From a checkpoint of a small self-supervised image encoder.
Model: 4.71M parameters, norm batchnorm, activation silu.
Data: trained on stained colorectal tissue patches (NCT-CRC-HE-100K), 22605 training examples, 149.5 epochs.
Rows from block 13 of a small self-supervised image encoder, named by matrix and row number. Rows with one number belong to one channel. Each number is 500 + 25 x the weight over its row's rms, rounded and kept within 0 to 999. All counts start at 0. Numbers have three digits each.
After each channel's rows are labels from the 100 images, of 14848, where the channel reaches its highest value: "responds to" is what is common among them. Only what is clearly more common there than usual is listed. The data: stained colorectal tissue patches (NCT-CRC-HE-100K). In brackets: how many of the 100.
# convs0: expand pointwise conv (model.blocks.13.convs.0.weight, 480x160x1x1), inputs 0-159
# convs1: depthwise 3x3 conv, stride 2 (model.blocks.13.convs.1.weight, 480x1x3x3), a 3x3 kernel
# convs2: project pointwise conv (model.blocks.13.convs.2.weight, 320x480x1x1, transposed), outputs 0-106

convs0.377:492501543497591544523519512516471485475476491501485516510528528538529503495538503443497491489492482447493532490498485450525505495490543565521556490495504501489494494477498472483500564524498461507508502464517473510490531491497526506499523517532498494536491422502490458552514504467465478488503509502486485525491480532504523521497500516515494486495510487509499498541491497503520500480502543478514501535463474503502510484502488488503503503502521556483539576522509513528481512500512476
convs1.377:498505496506545539513532529
convs2.377:495550507492479507528530505491460527522519519500495502493502526511545482505550488508502430507478511488447483494498518533499526518501483513466506494505483522542449515486506474488440489479484504450486492473515483500504540500519497490477535486450534497476547481526468552506490506491527494483522499485503490512483512499467544
responds to: tissue: smooth muscle (74)

convs0.436:484476506504544534525505517512548512529504485506482578503513501514490424484515479476507492535526481489499508489509510546491511520532575511501528488478505465487502495490505482502508516546552509516500505499478485531476489473523497523500477517491487505515485455490493487561522518441499472472488477505490523508505499506474506504522536477548477511540498500510474501492473519544479478487523572508531494543510497524518493507496491498507525488465551512467499534500522531495492536505500431
convs1.436:496468472481466469499476472
convs2.436:461513523527494452477474502565524470513466506528497514481474471454496479468465505524487496474512486509511502475484469502487527492487514519523496534483468511488505496514481498522565531516513496549529506520451498495518514494505469517479476540520476520512478523454532496498540492515477521521469502510509521526496494451502468
responds to: tissue: lymphocytes (35)

convs0.353:508506531504496554522592486462510500491487482513503497480489540480491511487513527498510530489495410563502532502503486423460511496483488513476464517518480524592485490547468511518505510519457509531528501452501523478533489523499459494456506511505486504464509524463517492475515497468503493499497513525523480539524507491517468509490496515520502514489510458534512504485530561493513514511511511510498479506505512517477537527508501484475496501503512520496479499504480485484465503487519496
convs1.353:509523523511541532497534521
convs2.353:506475488582527479472513475490500499441500521479477482516507506481492497504482492499480497522540519480503534531512479495506534496499499490466543435483489527498501522482474503518481541527471493520462497540515507529508523519525478512511559477441500476537515536507514480561486488519430451463485487495498492496499515505507514
responds to: tissue: normal colon mucosa (46)

convs0.9:485502527488478506517458499525509504507497536503478504502528538488508522513532493464492480504473570500464491496502485480476502550488508505466493485494507481474487484516517482446512504564566491489493523473514533514480495522471510502469491503499499512533476538523467510520511501536481523493443489537490525462488504548497517485482489490557500443504486492501494426497492429504542521534482460505512536499524508429473505516516498510493499525535476508521548500498497520494490511491504497
convs1.9:553514545501494487486489490
convs2.9:530498505489462492507483455496484458494531542515499487514516471512544479523547453463442516527495485454503483499511561512477490488505531511491525514491524508527487553492505494520452458484512535474460493480521513521472532535488488501449505518487518498490530536556483511516485556465506505518541503507477491455529510521528519
responds to: tissue: adipose tissue (27)

convs0.205:513506519515523500534528455459465515447477489488502477517540518505500522496478506537469525453509513528476482478505473474517506492440459467487537487498496486532513429522486511491521513448489498468552499462528483492496538519525479486479558484536487518523480472481483455485512498496493507511502525498482522520492484509498482543500513500404487477457506495489496478551486479446529527530496470505490509501500471487513523495509483481519475458517514504479505477515488512502487487522491527
convs1.205:514527518510533544506523525
convs2.205:508512523507481483470522546505501537525519528512514525486521485493531483487503536494507485487466499480467536506522476475525520483491527495467465508479464572524511472495508521523475511482459545528487477502477493464501465473518453492504491484490503507507481520456468560469533469570492504480481527471556519517509501513465489
responds to: tissue: normal colon mucosa (26)

convs0.384:490505541452514491521551481488493526486472499542492559459546495511544464486501531503501520487479471492482542438503519521522504461516490503506498474481527516502536524468511518520526526475492502505491490462501480492461505491496504478494524523507508477479492437482476487503461487477496485453482511506461511493505548504484518544530507495501491598498480541504485519553481499507503476487497525473502496490481461506501467508486438469502493478482519506563511518534504515496507510496495518
convs1.384:497479478495455459511481480
convs2.384:515507491511498477484474524517523508483472520457464484529512490533532492489484531516449528549488499476521505480524504483462487478512498453468566497502517501504505484520501487495496500512480521519507530510548487512499554485549508463484543516541490496500505502493496477543475503512530504521489504502497488468494494482516444
responds to: tissue: lymphocytes (32)

convs0.175:493493495498519519480509487475483448472496522513469501497498524510526476418466509508437506476495505511519517418486499453485495492485512482545491475496460517519532539488492499551513524477498554505521462498511459461425527496516511501513546502523494493503487494519496471467509519493498504525492486503515499521495489517486505503539494519471515512465478542508492497572447514480493511505534488481465505488473466489487504507555511456515497532504502506532473522536502516480510501481487481
convs1.175:503496501494459460490469464
convs2.175:525504519495531479508495516492533528497461489511434487542476521497492565496487486502508533483509534483501513461484501550500502545506489477500519485488502503488478517516490427480532492504497467499529570545510526495506508482500503506494505533485415518520504485491537451498486491502522506491493512515428470492522508475479480
responds to: tissue: lymphocytes (58)

convs0.33:472492516466479524524466528490532520473500474459585511498500497494484516517499535511509545500531501479474526492537416474500546519499504499475516498498519557501475525493534510493479531499518510515519488531495536451521459526501498491512519479510517496483465521494479531504496499512479503508455501523539475508514537468494507535512493526478504449497490506507493460486554490508486504458481468521494485479509482500531505463492504464451568540520485489487479492535498496507515513475544514
convs1.33:510507502509540533511539532
convs2.33:481473478529491491471475493530521498439475501498491493439527507507476508513486510516535500467510499502517488504513443446494507484471485493535484487501481497516523481476532509468537534520533502549481506532513482479516515534471498485514498491460481504542510511462496459474508504496486445461507487550506519504506514473458478
responds to: tissue: smooth muscle (94)

convs0.38:503496501511528509501519460481489511510498479476514464509498501485474574504541499512524499493500486512520503526485497477515482488475541525480489564588489504492506507521457507517493511510511505503543520488505480500520492494511464545522481489502503510497547495481489503492578470494486520516520507504493491523499499493600497489476557493488517496507522495511573508486518501483503536509490512528504493488471535524491534478492536489508494490516540508496519519495439443486510443519497501
convs1.38:502515516511543546509526518
convs2.38:513479515493544496495492515503508498464496488462477466517450479527477524526478501485512522483518558515508479481469520541492482547575527490521501468522500478506446553481521473520473512487496462489492489493476528529483464535503506506535497503492484526521492500538536505520441502512483488517492505478458497473494484507501487
responds to: tissue: lymphocytes (90)

convs0.448:497473493482517571516519504473499433489524488465464501481507513485489468492441481471455479497509518500541480510482527527503497530524548523506536451493488467527488494464509476505542520530501511522512526515497515526435496497472467501486508570506520498520499514489519523506489547529499520521496519472508498506514486454477508521545520473515481497503520480497499486506460501496492454460558503482487540514493462520530496480554458533505504479465499482511473503511510523492465518508506477
convs1.448:478467469491465461508488496
convs2.448:480553478502555510507466496530466511499460477465478486566515542501499489529468504516493523502576505511472512446489507532483509523484491498460510429448476486495458538523496482483497483507481464499543500473475497517480523514519469500474510537474442479564507540521536494536495499479514462477512491498486498505497476497465496
responds to: tissue: normal colon mucosa (26)

convs0.109:509501505528481459507510487475516517534476508510503458514510501493481525498519506539525483523544518584546496543478554521517512477499486472474511525510500524501505517553461519534485467491522520494477494533486455488541481525522512516526479476487480508461524518540506527417484495509500513522511458507489498486493521502505467473472541497479482507503513534489520495437508514492505513517506480561486531469498538535468508521510542495514489491487489500537477482469507483499513484509458538
convs1.109:512513500511483482500461445
convs2.109:447502487488476503506496475534444533479518508528507505431513527496524503498524517482518461511508490528486520497555484498475483487452504550465518490505472538518493482507506497495453463510505511489500468502495477437484516486511466513503521507449516510483520505493461491440534539465492488451507488503518545531495482497495514
responds to: tissue: normal colon mucosa (29); tissue: adipose tissue (29)

convs0.478:477480499469561565490494508485504444530521475476483532519507531511500450505492487470530494513486499457511506509494488448503466532524522531560522502487506501494512500465492519526512574527508519514513502494469472522479478488517490514531479518511487509543511466502499508505511512463484541477487459524515517515510469521481495503521535493525506486541504539512482511495485488525436495465515526471551452468447496497492478479511481528480511539516513511519475550513506503501512510509508450
convs1.478:499487482490463457477476473
convs2.478:468472466508547500495498546534505517490452479466492490444463481496475473477479548508524506479495478525515509482470472494509467536514469526503487496506516487479496457503534477541524525469503486529528517535476483540469467465520468526575488512549482536504450516477528510505471509521472513505461481464507503505469459455484468
responds to: tissue: lymphocytes (32)

convs0.273:483477518464548535540465511491466485496489502483493493515524468520526510506523519499502519475508494439490522486485524512600510498499509532523595510498524515503512487448493508469483550514511480481480508508508469512478504510472542488542505477531524488525494459502456517531480485464469530467503490544447516535482527515506524521490535525487500487513517503488502478524500470506467480471510474485507447516465479474511459488491469491499500519468470517512491523504488505487509499498490513
convs1.273:500523529512539532505527528
convs2.273:494530529455491505498497496506472516537500539491458470507520541512567500538550467532508463446468532470474502467484495533501522545512504488524469465483501489521471528513559476474471480468496535476500523465513484502487529490513502493520485531454490508475528503486495537504487487472550518487543505523477522491499498503464505
responds to: tissue: lymphocytes (32)

convs0.118:485498495492485486496487517523493525526550527507513497527509520492480510511488493523533517513480486491459465521490501452567517505511496506506519553510529469479514503451465557470516500474487506505498518499458485524531478494504470488515483473507478505509529551490553537494492452512454518473542465522500547512538491494514461431494487499504528520539489477492499550480503468507526497517475488493570515462498518482509485487475491561467465520494486479492507480470474479498526479514504504
convs1.118:503484478499472463491463464
convs2.118:510489481518489497548523540485502557491528469502537500499477512521471489507530495448498486471489473488464515520518544467491515492485496485475527485543466525539483496449514491514481529491522482529448461529504519479531480486503488532469488467460539534503512475506443512483503529506459467469475497500529493490506535494468529
responds to: tissue: normal colon mucosa (27)

convs0.137:532530489482498485496457501520475463477517485504500522481505498529517444498467545483442501472549474494490509459518518517503502482514518492500510423455502464501525482471507503495548507450520501477475484487506492503455519493495509479496523504501502518527493506516490473501487528533505477482523529490502511528492498501462507550585489483483496500478493520481462535546432543504487486507513525470481535511526456509509487471520487489514497491485504485484535495534525559504510523530472474
convs1.137:508511521507477475504451462
convs2.137:501496489509557473495463512520507507473488503489425451518476499498496527525475487493498522522525510508519525437465502585503506566552503491472507460473499494481474520486521466511502513502504511529520538490468556550502495510495489512527484549459453505526482512481524502546492508488497467524489463498466489468503496455468490
responds to: tissue: adipose tissue (35)

convs0.45:493515503518483508528500536515512546496517502479547518495457484483500498485481494508499507489519419490476560470533445466538542516507535495484490502496507503558518514505504510474494506486496528536515509496498535477495473504511490501547505489500502512493508581500490544497498488456497537490539483573504489516532561461497503476547530483491513538510507497492494545501514509500518497485482524528506475481496487521493479476495493448468550490465503487436502505533495498502489509501508508
convs1.45:500486471501457464498467481
convs2.45:516524524454516465538505498499474512537532512502430470529521493486569490512537461497479525480464512475527519477483521538478504504556496488493530495510521549500516511522491513510468492490480523491499541503494516525484527473487497536489504547499500493456511499493488522518505510455528564526485465461492490483519462510515514
responds to: tissue: smooth muscle (34); tissue: cancer-associated stroma (29)

convs0.117:554547498494501493488463510506501452467520478486532478484481500513516505497451504508463494488472505454508499506507491534487468468518530493487485434492502471468485514513511430508514509467488508503517458523557516525486521514465454488501523503509505506482501520508537503484505525576518486494506528470518467487477481524490489460534479486480470464470534456487500521529498529489525480511515506504436549476513473532466532467495495486490522480535478512507498495535519525519454511500492502
convs1.117:491480479473479471476467468
convs2.117:480473505517507541477469473518491546499520490505521478489485539493500516535514472469509497476526523495453506477498524510484501506481489507504489449492490505487440570489524481526498482503494519484456497502491474488475466448515462522519478536478496501510527523478522504486466510520452493494513523520472552477501497492484495
responds to: tissue: lymphocytes (30); tissue: debris (28)

convs0.161:497481488485523462487494495487473469475500497522454509524503495513528474433459490511475522469499519509487479402474513526488470485496494490542493496497486485514561487451496505538484525468523522506513483503512468503429557502508489494499535463531496504516500501497509494507511489523497493490515481494494542514511447534480497471507486520478506525483467540511484504602454496493507501527526508437523476491510463501492502492500514521491484541489502511476498516531495519509499502504488495
convs1.161:500477486494455468485475471
convs2.161:533496498526526494494492507479517484466444487493461495505493506493470543509467506509489549534547520483495502483521495510485523526477503506468532467501486496508470519499477438460534501528491444506521531542510522517494525529540515496499532501484425518559515504513537409504496498514498460464488532524451464495521538499460477
responds to: tissue: lymphocytes (67)

convs0.233:503532472512489533536488527497515530510508488470521503484511508455464489512499416504510491495490527493499497527466487529437478533545513507481541485502509446519487531497552458509488551499511510523531494531507482589505512524468453497490489500490478504542492492514523503516534500473488477460456487478476514481510491483499465454500494513508476499502511513511504470490519519503515457501567516507548462474525485535477524524466492512502482498535513535485503500487496512504468507501496480
convs1.233:479465470472463476509510512
convs2.233:460523536483480488471500503527480507514464499450528514501493508525514492489467530513532459508528548527499482511508499511476481482492546520469525512535480493501442515571463479518523505540479469469506500475465480468512506466547504496493483511530503484498528459501515473504485489513497533517456520518512509547442513452512479
responds to: tissue: adipose tissue (80)

convs0.120:487454498513538518498550503465521491496515543506459503505495474542565516498509502473495519508465515483518466505489492481532485499499493518544521506515482560520469429512498523504506523537503462507497502509464490492482496535510508499458504542517495430504483466473479515533502507514538496535499512510521491525509508505511487543481499519522509453506476504535508478493518478495445504477506503439497474534457506456528484548518480514492474481453503509508449500472492483469510492477531482
convs1.120:515516521512544537503529519
convs2.120:503527497465497489528493519504485535516518475497499480531480510504533510515512486456509495517494523502491505489525544519493504505505554443460549509506487535540485511522523482529501478522464515523514499482498502487550507459545468469437466532482542467469513456467463507486498527502500519510502456527523493454470516468477467
responds to: tissue: smooth muscle (59)

convs0.456:507514536523514494515495479475432500472493486507485432505521523514508549491502489498487487470518499486529494519470511468490502471462503517390504510532478495478504468514466472523491487490509500503500512467530528507514539479512493504504513469515512518530518463533473490499515496502514489508494521473516484488500464478527524560482504483466485460461539493465546490507491517450495519528515523513488502493491496507453537497514534496546490459507468527500547505505481499547485475506457536
convs1.456:497513511507539539511533531
convs2.456:510497466532529522498543561453520533489500498482475513494473480497509502477502528509490507547476499478492508519479485501568488528552455510437502482503516522488521456482499508504463494476474517451487518508523505524460485471508506480558557442512517484482480495517472526487464459558529481528484506469513474495499492505475502
responds to: tissue: normal colon mucosa (35)

convs0.344:500526480471473477491500517516524564498536540507554504491490446507509537540553540529515525501496492486471485518528518509508502491495493498445484521511531508485472501496489544479519424502527485481467524506468492522559489509532515490464473514496531478491491505485486481512497452491537511511537530524498504503523552448530484512484523511508480504511520469495513520481548497504522463512479510505514507553486526504551484510453511498532479449488500474480487471482483487494519478531504519
convs1.344:502500497500455450496471483
convs2.344:494483499491462513485505477494479498508545516502524510506550502511526470510567477471501492496472478495493544521531512470483508445507513499513481518513509510490533489492509542489436489467526562503446459465511514484479499512500513501492490495491536473443507525506463520505539526472511501494521486492528543510513502534563564
responds to: tissue: smooth muscle (31)

convs0.2:480501537494508493543462469442477520440476504482510485531530475466509516502480474530504526497521508508475434488503503522504489474445473485463556501498496495505494445505489492522479516472517477491503502525526489485514505508525484453473555447524506523520476468502502487518481471490490514474505524501456512511474500487498477521491480460404470478480507489470499472527498510446503495491510463505501445504530485474520503507496475517511489492516474491492508495498468496508461475516470545
convs1.2:499502499513538532517542530
convs2.2:493504525463498499476521541510480548505524492518480550518544525501540520512504519486535500439469523488498581476525476488511537488483542472522472500486467566519525470515530495489472523480443543532507492501481520451502471473523454510484478524475496507492466513436471524482536481540508521486465504495530538531505491498484505
responds to: tissue: normal colon mucosa (26)

convs0.115:462492561476484512533463520514472532484484501503494518448525536455482505501506464486536528502528449482481512496480492489496548501502528519459551519523506462492489535414524497485529497508513503503518526491497547513512507501506500504478524508528505492494500498470517494517503460470425471459454502495515525504510535464525532489485481512520501540504507500527517474499501508484512477492516523487522506507552500496535477521475463526481496545488503479510529503493457476543469473463513519
convs1.115:493476480491472471484458470
convs2.115:518545532482517480531467486499502496530479506510528498531484467502501497523471467478453510483513506504500465511445559512481489487492528495460514526498463506517485562480461536518507499527490468500486456459458505501539489494473480473443472501499516485513514468530485514509496515475466530534489492504515483471468505542485470
responds to: tissue: smooth muscle (35)

convs0.158:511550506466475520497489526514469494491493497521510481448516527496499536562543507487573510499482449460481515523495490496485504484501503518463517526528531471483493500466510493466499546498486476481521502482513518543526516514441508489509495493511509508475532507472546505516517455486482471464452523490478503512483508494543523483444463497510513537495517492519527508495526530491511474489495530473513483489542538494496482501423480536487474524482502503505552502494461476526480460487499521
convs1.158:492497495499533531497545538
convs2.158:497527501506496486517538528494494522509524477528468499495460510463484487455486500481522517479510486483486522494474501534510507541538452521514501521462490524467474492521483459521522493477474463482531568526483511522487482476481471526493496495489474528506485515499525524525499497508518506532491493457498455525510460480497540
responds to: tissue: lymphocytes (87)

convs0.350:517541468520483508497523489499529544503530524508551509463477480498497513543542536520504524505507426535467554500530431448510494476515497501479490505501535556522483509508482531483496484484506490473518480424495483505548495525510521483499487502476534495447492532471522483467529489481498510485524502562466489543506565494511469514497522505503502482504510502510498511485542530513483501504489500502503465493496514499500488533444511472498487480501540483480482486493492497477538502505515488
convs1.350:494479480489460469500464472
convs2.350:473492534451517513488477502500479471516484511506489538507530502472571495499538480534468476481466498502546498492510495503478524453512518498499491508534512538531554486497498541474454508491489545460502496477505500500466532484512519514493521526530524464438496497474487523498506477484532551510467477502486553497510485502529480
responds to: tissue: smooth muscle (44)

convs0.302:487503504464496539546529474454507519489527506485497546445550496466506469477489477514490528488506490505490487485489505538480498513540512511485530478492503475516487503451557512510543513497516528515520488498480480551484516543497493446451512551511507483508477461476521484523474492489495483483459521477514527509519519461493478513525469516518484542496484514516494471522486517502526442500579481463514493527518449513530496525486443525508469499495517505515482501506494529486457521498496487
convs1.302:512489483478480467455478476
convs2.302:499522481519548513501445517502531506521472504453497478557486514499508509521486532506434493503500500511440501472482522499487515492511505432484498484492480458531492524454502492484493504506496507511509468439493498534524533493554502471495486507502502482510490491514482500557490498506505490496513481525504521468485525506476456
responds to: tissue: normal colon mucosa (27)

convs0.56:478487450502528454475480509560511500507569494476490516521477440499517497498517517515506540504482466472469485478495485539535515519503495506543503533507512526470502470462479543478450495496442485497509501532480471509491499515462507509503483506504545490498505513479513536501503468514527521499549482523454524529537470496505472495487484513509522470515419479524492534506506475509461514506478530465544465503498515506516491489480513519490485525471536505460480521501481489486539493488533466
convs1.56:486486464473460479494479473
convs2.56:512461503533511497486518556472551509474523487528491524481466469469451538448482521511465494528482531508501500502481490504538541498544449517499505485513478506500512486430482491500479520505488493479484507529494535518505486523482524529532561466489517523503466486508498512499513458561491468527478529469486487506549509495509524
responds to: tissue: normal colon mucosa (44)

convs0.295:491503500461541562517536502492521517508508465499527565499541531493464455499501477499505530514493492475453501492515452457488491488529538514513540486471555491466511532477499514517492555484460501500518497465483451523511502470513491463500492522502501506505465443488520469523490511467465479496491505482498520504515496524478470503534513511503472508522491477502462533505492501537505483475524513517543505510447475529543519488481496491505508507541520503505466544514512532515488529519490430
convs1.295:475472457470484472496495482
convs2.295:474470485512540482507493526530520495488477500471497509500486491505517495487527511506487504454480485497547519492508501488500471496508512466516512517541535496487510455521519481522515510501519522536492529537527499502484518453563498521524486543565497472449490506462499487504481504520487542507453468498497535489487500439540468
responds to: tissue: normal colon mucosa (59)

convs0.110:481474499538532545476481515517521470496523500493496517519460530526493487482498493456503512514491487453498484507519479482487555548488529548512531504506486480493452484478483512476498519554472482537510501519450521478511468489492487549465497520508478472527482509532487484534540523505498462524516509483533482518537488496505517538512459502544513428525491478557503515484506486510486525471485526473506531533483483475498527485513495514476517546494502513509495534484499484528475512481563451
convs1.110:512522525510540536504525527
convs2.110:522506485491470481498520502486466513491532533476459480494551533506548488511534492512492483530458523463486527520557488469480528479490504476450573468526478537540502486508508507461465515503464516499471514514565469487497560492531522505481543486489517505485530495486469494510519488482528499482496483507519497511503516503493509
responds to: tissue: smooth muscle (32)

convs0.141:511545503525511513468582482492490509448503500502513491500516497525501536519504504501481512501464504492487488513509466475477524446483470497484510482506495555498475542517524461523482513476452479496519463459553485499526529494453486470459547489490524490457465459465525455475521497490496478540493547467513462474479494495514458523494474507482490464424509456520514505520510538473522499498500497541475509497490498512495520501482512483521500482541538513501486502504500491514500496464506517
convs1.141:509544529529536520510512505
convs2.141:494527526480509459520501540507500462492475477516510519485500455494491476470465557537476493534520467521517480494511488508493499488489517527463495525526473543552526446484456483517482537505491489512535485509466542516514499544498499511499524480508504516526497500508485491500502498533499476515446508463503457510503522492471475
responds to: tissue: smooth muscle (67); tissue: adipose tissue (28)

convs0.64:471495471490535521499509535535539474509494503520509519508487492541481499472537509463513540514509577483481515498524511459457527534494483529541451537532488517522462507505489541491499505516465504513474501487443485481523477471515495488497483500483482449513469532521443453499499487509505507506521456515531487489555471521539493516493503528526529511520462509520513495496547473508458522507473467488532481514454507514504517490480527494477491496543484513470497519494489482511538503497534454
convs1.64:514525523509520519482461460
convs2.64:504500453498519514506549506499456506451501481496503534550555541469500475484516528486523509489486526473509558503500532479519525472448519516490546497525465457526496503557501475485486524474433505491498499519518492513495499507513496525472505515526541506505472497488524503539473507497517504482518496486502505500501499490510522
responds to: tissue: smooth muscle (45)

convs0.112:438491533484538499510515486509471506510499499478485481521503514506500539489522498501520485497487479499525535540438468454515533496481510545478503546571474521491501533497488489539479522531491498553555506492503481518517496492495476530485499500519512513520533467496537517498552481487493491500496511506533496497504467500548497509477522505506516506504510471543566508479496519471518505507528529519513484463462517528492536511505513526497491524526523544516529562479448452514465463488500499
convs1.112:514508510498540545501534522
convs2.112:512511505493513476511498513508490469495496521495460496524457477498516504515533470514487484511498508484475477475482527568498507551548521508486491486506491490527435549486520466502463512472517487473508509485486539542456532542521514520523510527477470522496498506538512523489482518485532490516500501485448503483541514480484526
responds to: tissue: smooth muscle (32)

convs0.430:497501477493531506515537488520526552463513459511588520512509490488493510487541517573497549472482500493461473461560492494494489465498488477496508497491529509470496476490495513491464516499443488516502495517496477477505480525494504476506496535510504502487486462457471489507488476513498465487509523505474503539532534478506496508518490498473490501490482462479493527535533491504492498504467503488512490523484505536547525419457520461503537488484527513478488491580502514489500510534486491
convs1.430:502503500515546536513536523
convs2.430:512489506489511516519510510500481501504476489481509498479506523521485485566474497499530507446499522499488501536481486456474527497462524498515530469496480538530499502486519529469529556487505458539497475522484473466528497497476466511463473478461492507557489486491506491510506486488464495490467469542524486502471489495454468
responds to: tissue: adipose tissue (57)

convs0.107:510517555475513553525546497456453487476481502504501443484537518498501540511505501485515497491496472484518503511499521445500503489453511507438507505536487482532502519469483483518539529527513508511525518446517549511495496501474458504485509511533531508481536482475501500494504484516479478508471518515555492518514516465538546516491507490475506505493580449510543458508511522449505496501481508476479511486506519512497486491503461491493504467495487503513522479504470462515481449490496548
convs1.107:500502503510539533501538538
convs2.107:477472486508489475485521539498511474449538474508459519438462482439469528428479544532492464503485549528522484501523470520516528507539497519500529481531468505522508481474479491509488515518474491472507523524493510495507504520496515526520565472503520524484468486491504515496503457542484486513489506465488498512528488485526508
responds to: tissue: lymphocytes (45); tissue: adipose tissue (29)

convs0.404:525537491493520496460563507512496495498498530557472510456502561520528500502510510479518502519454499536482479490497495435484426471507458507529487501506502519530492480488477506526546532495460491482512480460521475509519533514492490493469511491491464470471490504466521467462524485545482474435468492517501483497496500524510478477471471523503485539475480506508508520513505503493485480525501520454497489449507495472481470555475480518471453509471525493548503485482497494498512497494490518
convs1.404:502525517511548535502524521
convs2.404:517530518546482466526511481498537488529541505546510505515469495462479519461492461480476487508494505493499510512466522520516541485514488503498517529489466514477498520484438526517533516538508493504491522511468528496572522482464491529477500492465515477487496474489503509526546499498477510536506483498519497516527519492535534
responds to: tissue: adipose tissue (66)

convs0.155:486487539505512495570540503462490510508492525486427528487541467483519486465509452476494502498502463497501483485460495521515500515544509516531570499492500537449495496436530493491496529508489502515545503479496506520471532540486482484488507521503497460489492469456557531494495495524507470484484503472558507500495499476497498496472476517526511512501466460509497461519480467507490495525550499450520484477464465504518515539503490533492466518470505514476502512466501506485486507465508497
convs1.155:531530499532538485518512475
convs2.155:481485492454484499515494482517477520459569493506494480409510517542499494500516505496547504498501477510552488486521488504492452527526474545522474490523521491472518459527520512499461498491527533485473504492502506479489446502433529510548503506494512534487509492492506526487487510476498491513498502478492487511501477480498532
responds to: tissue: smooth muscle (31)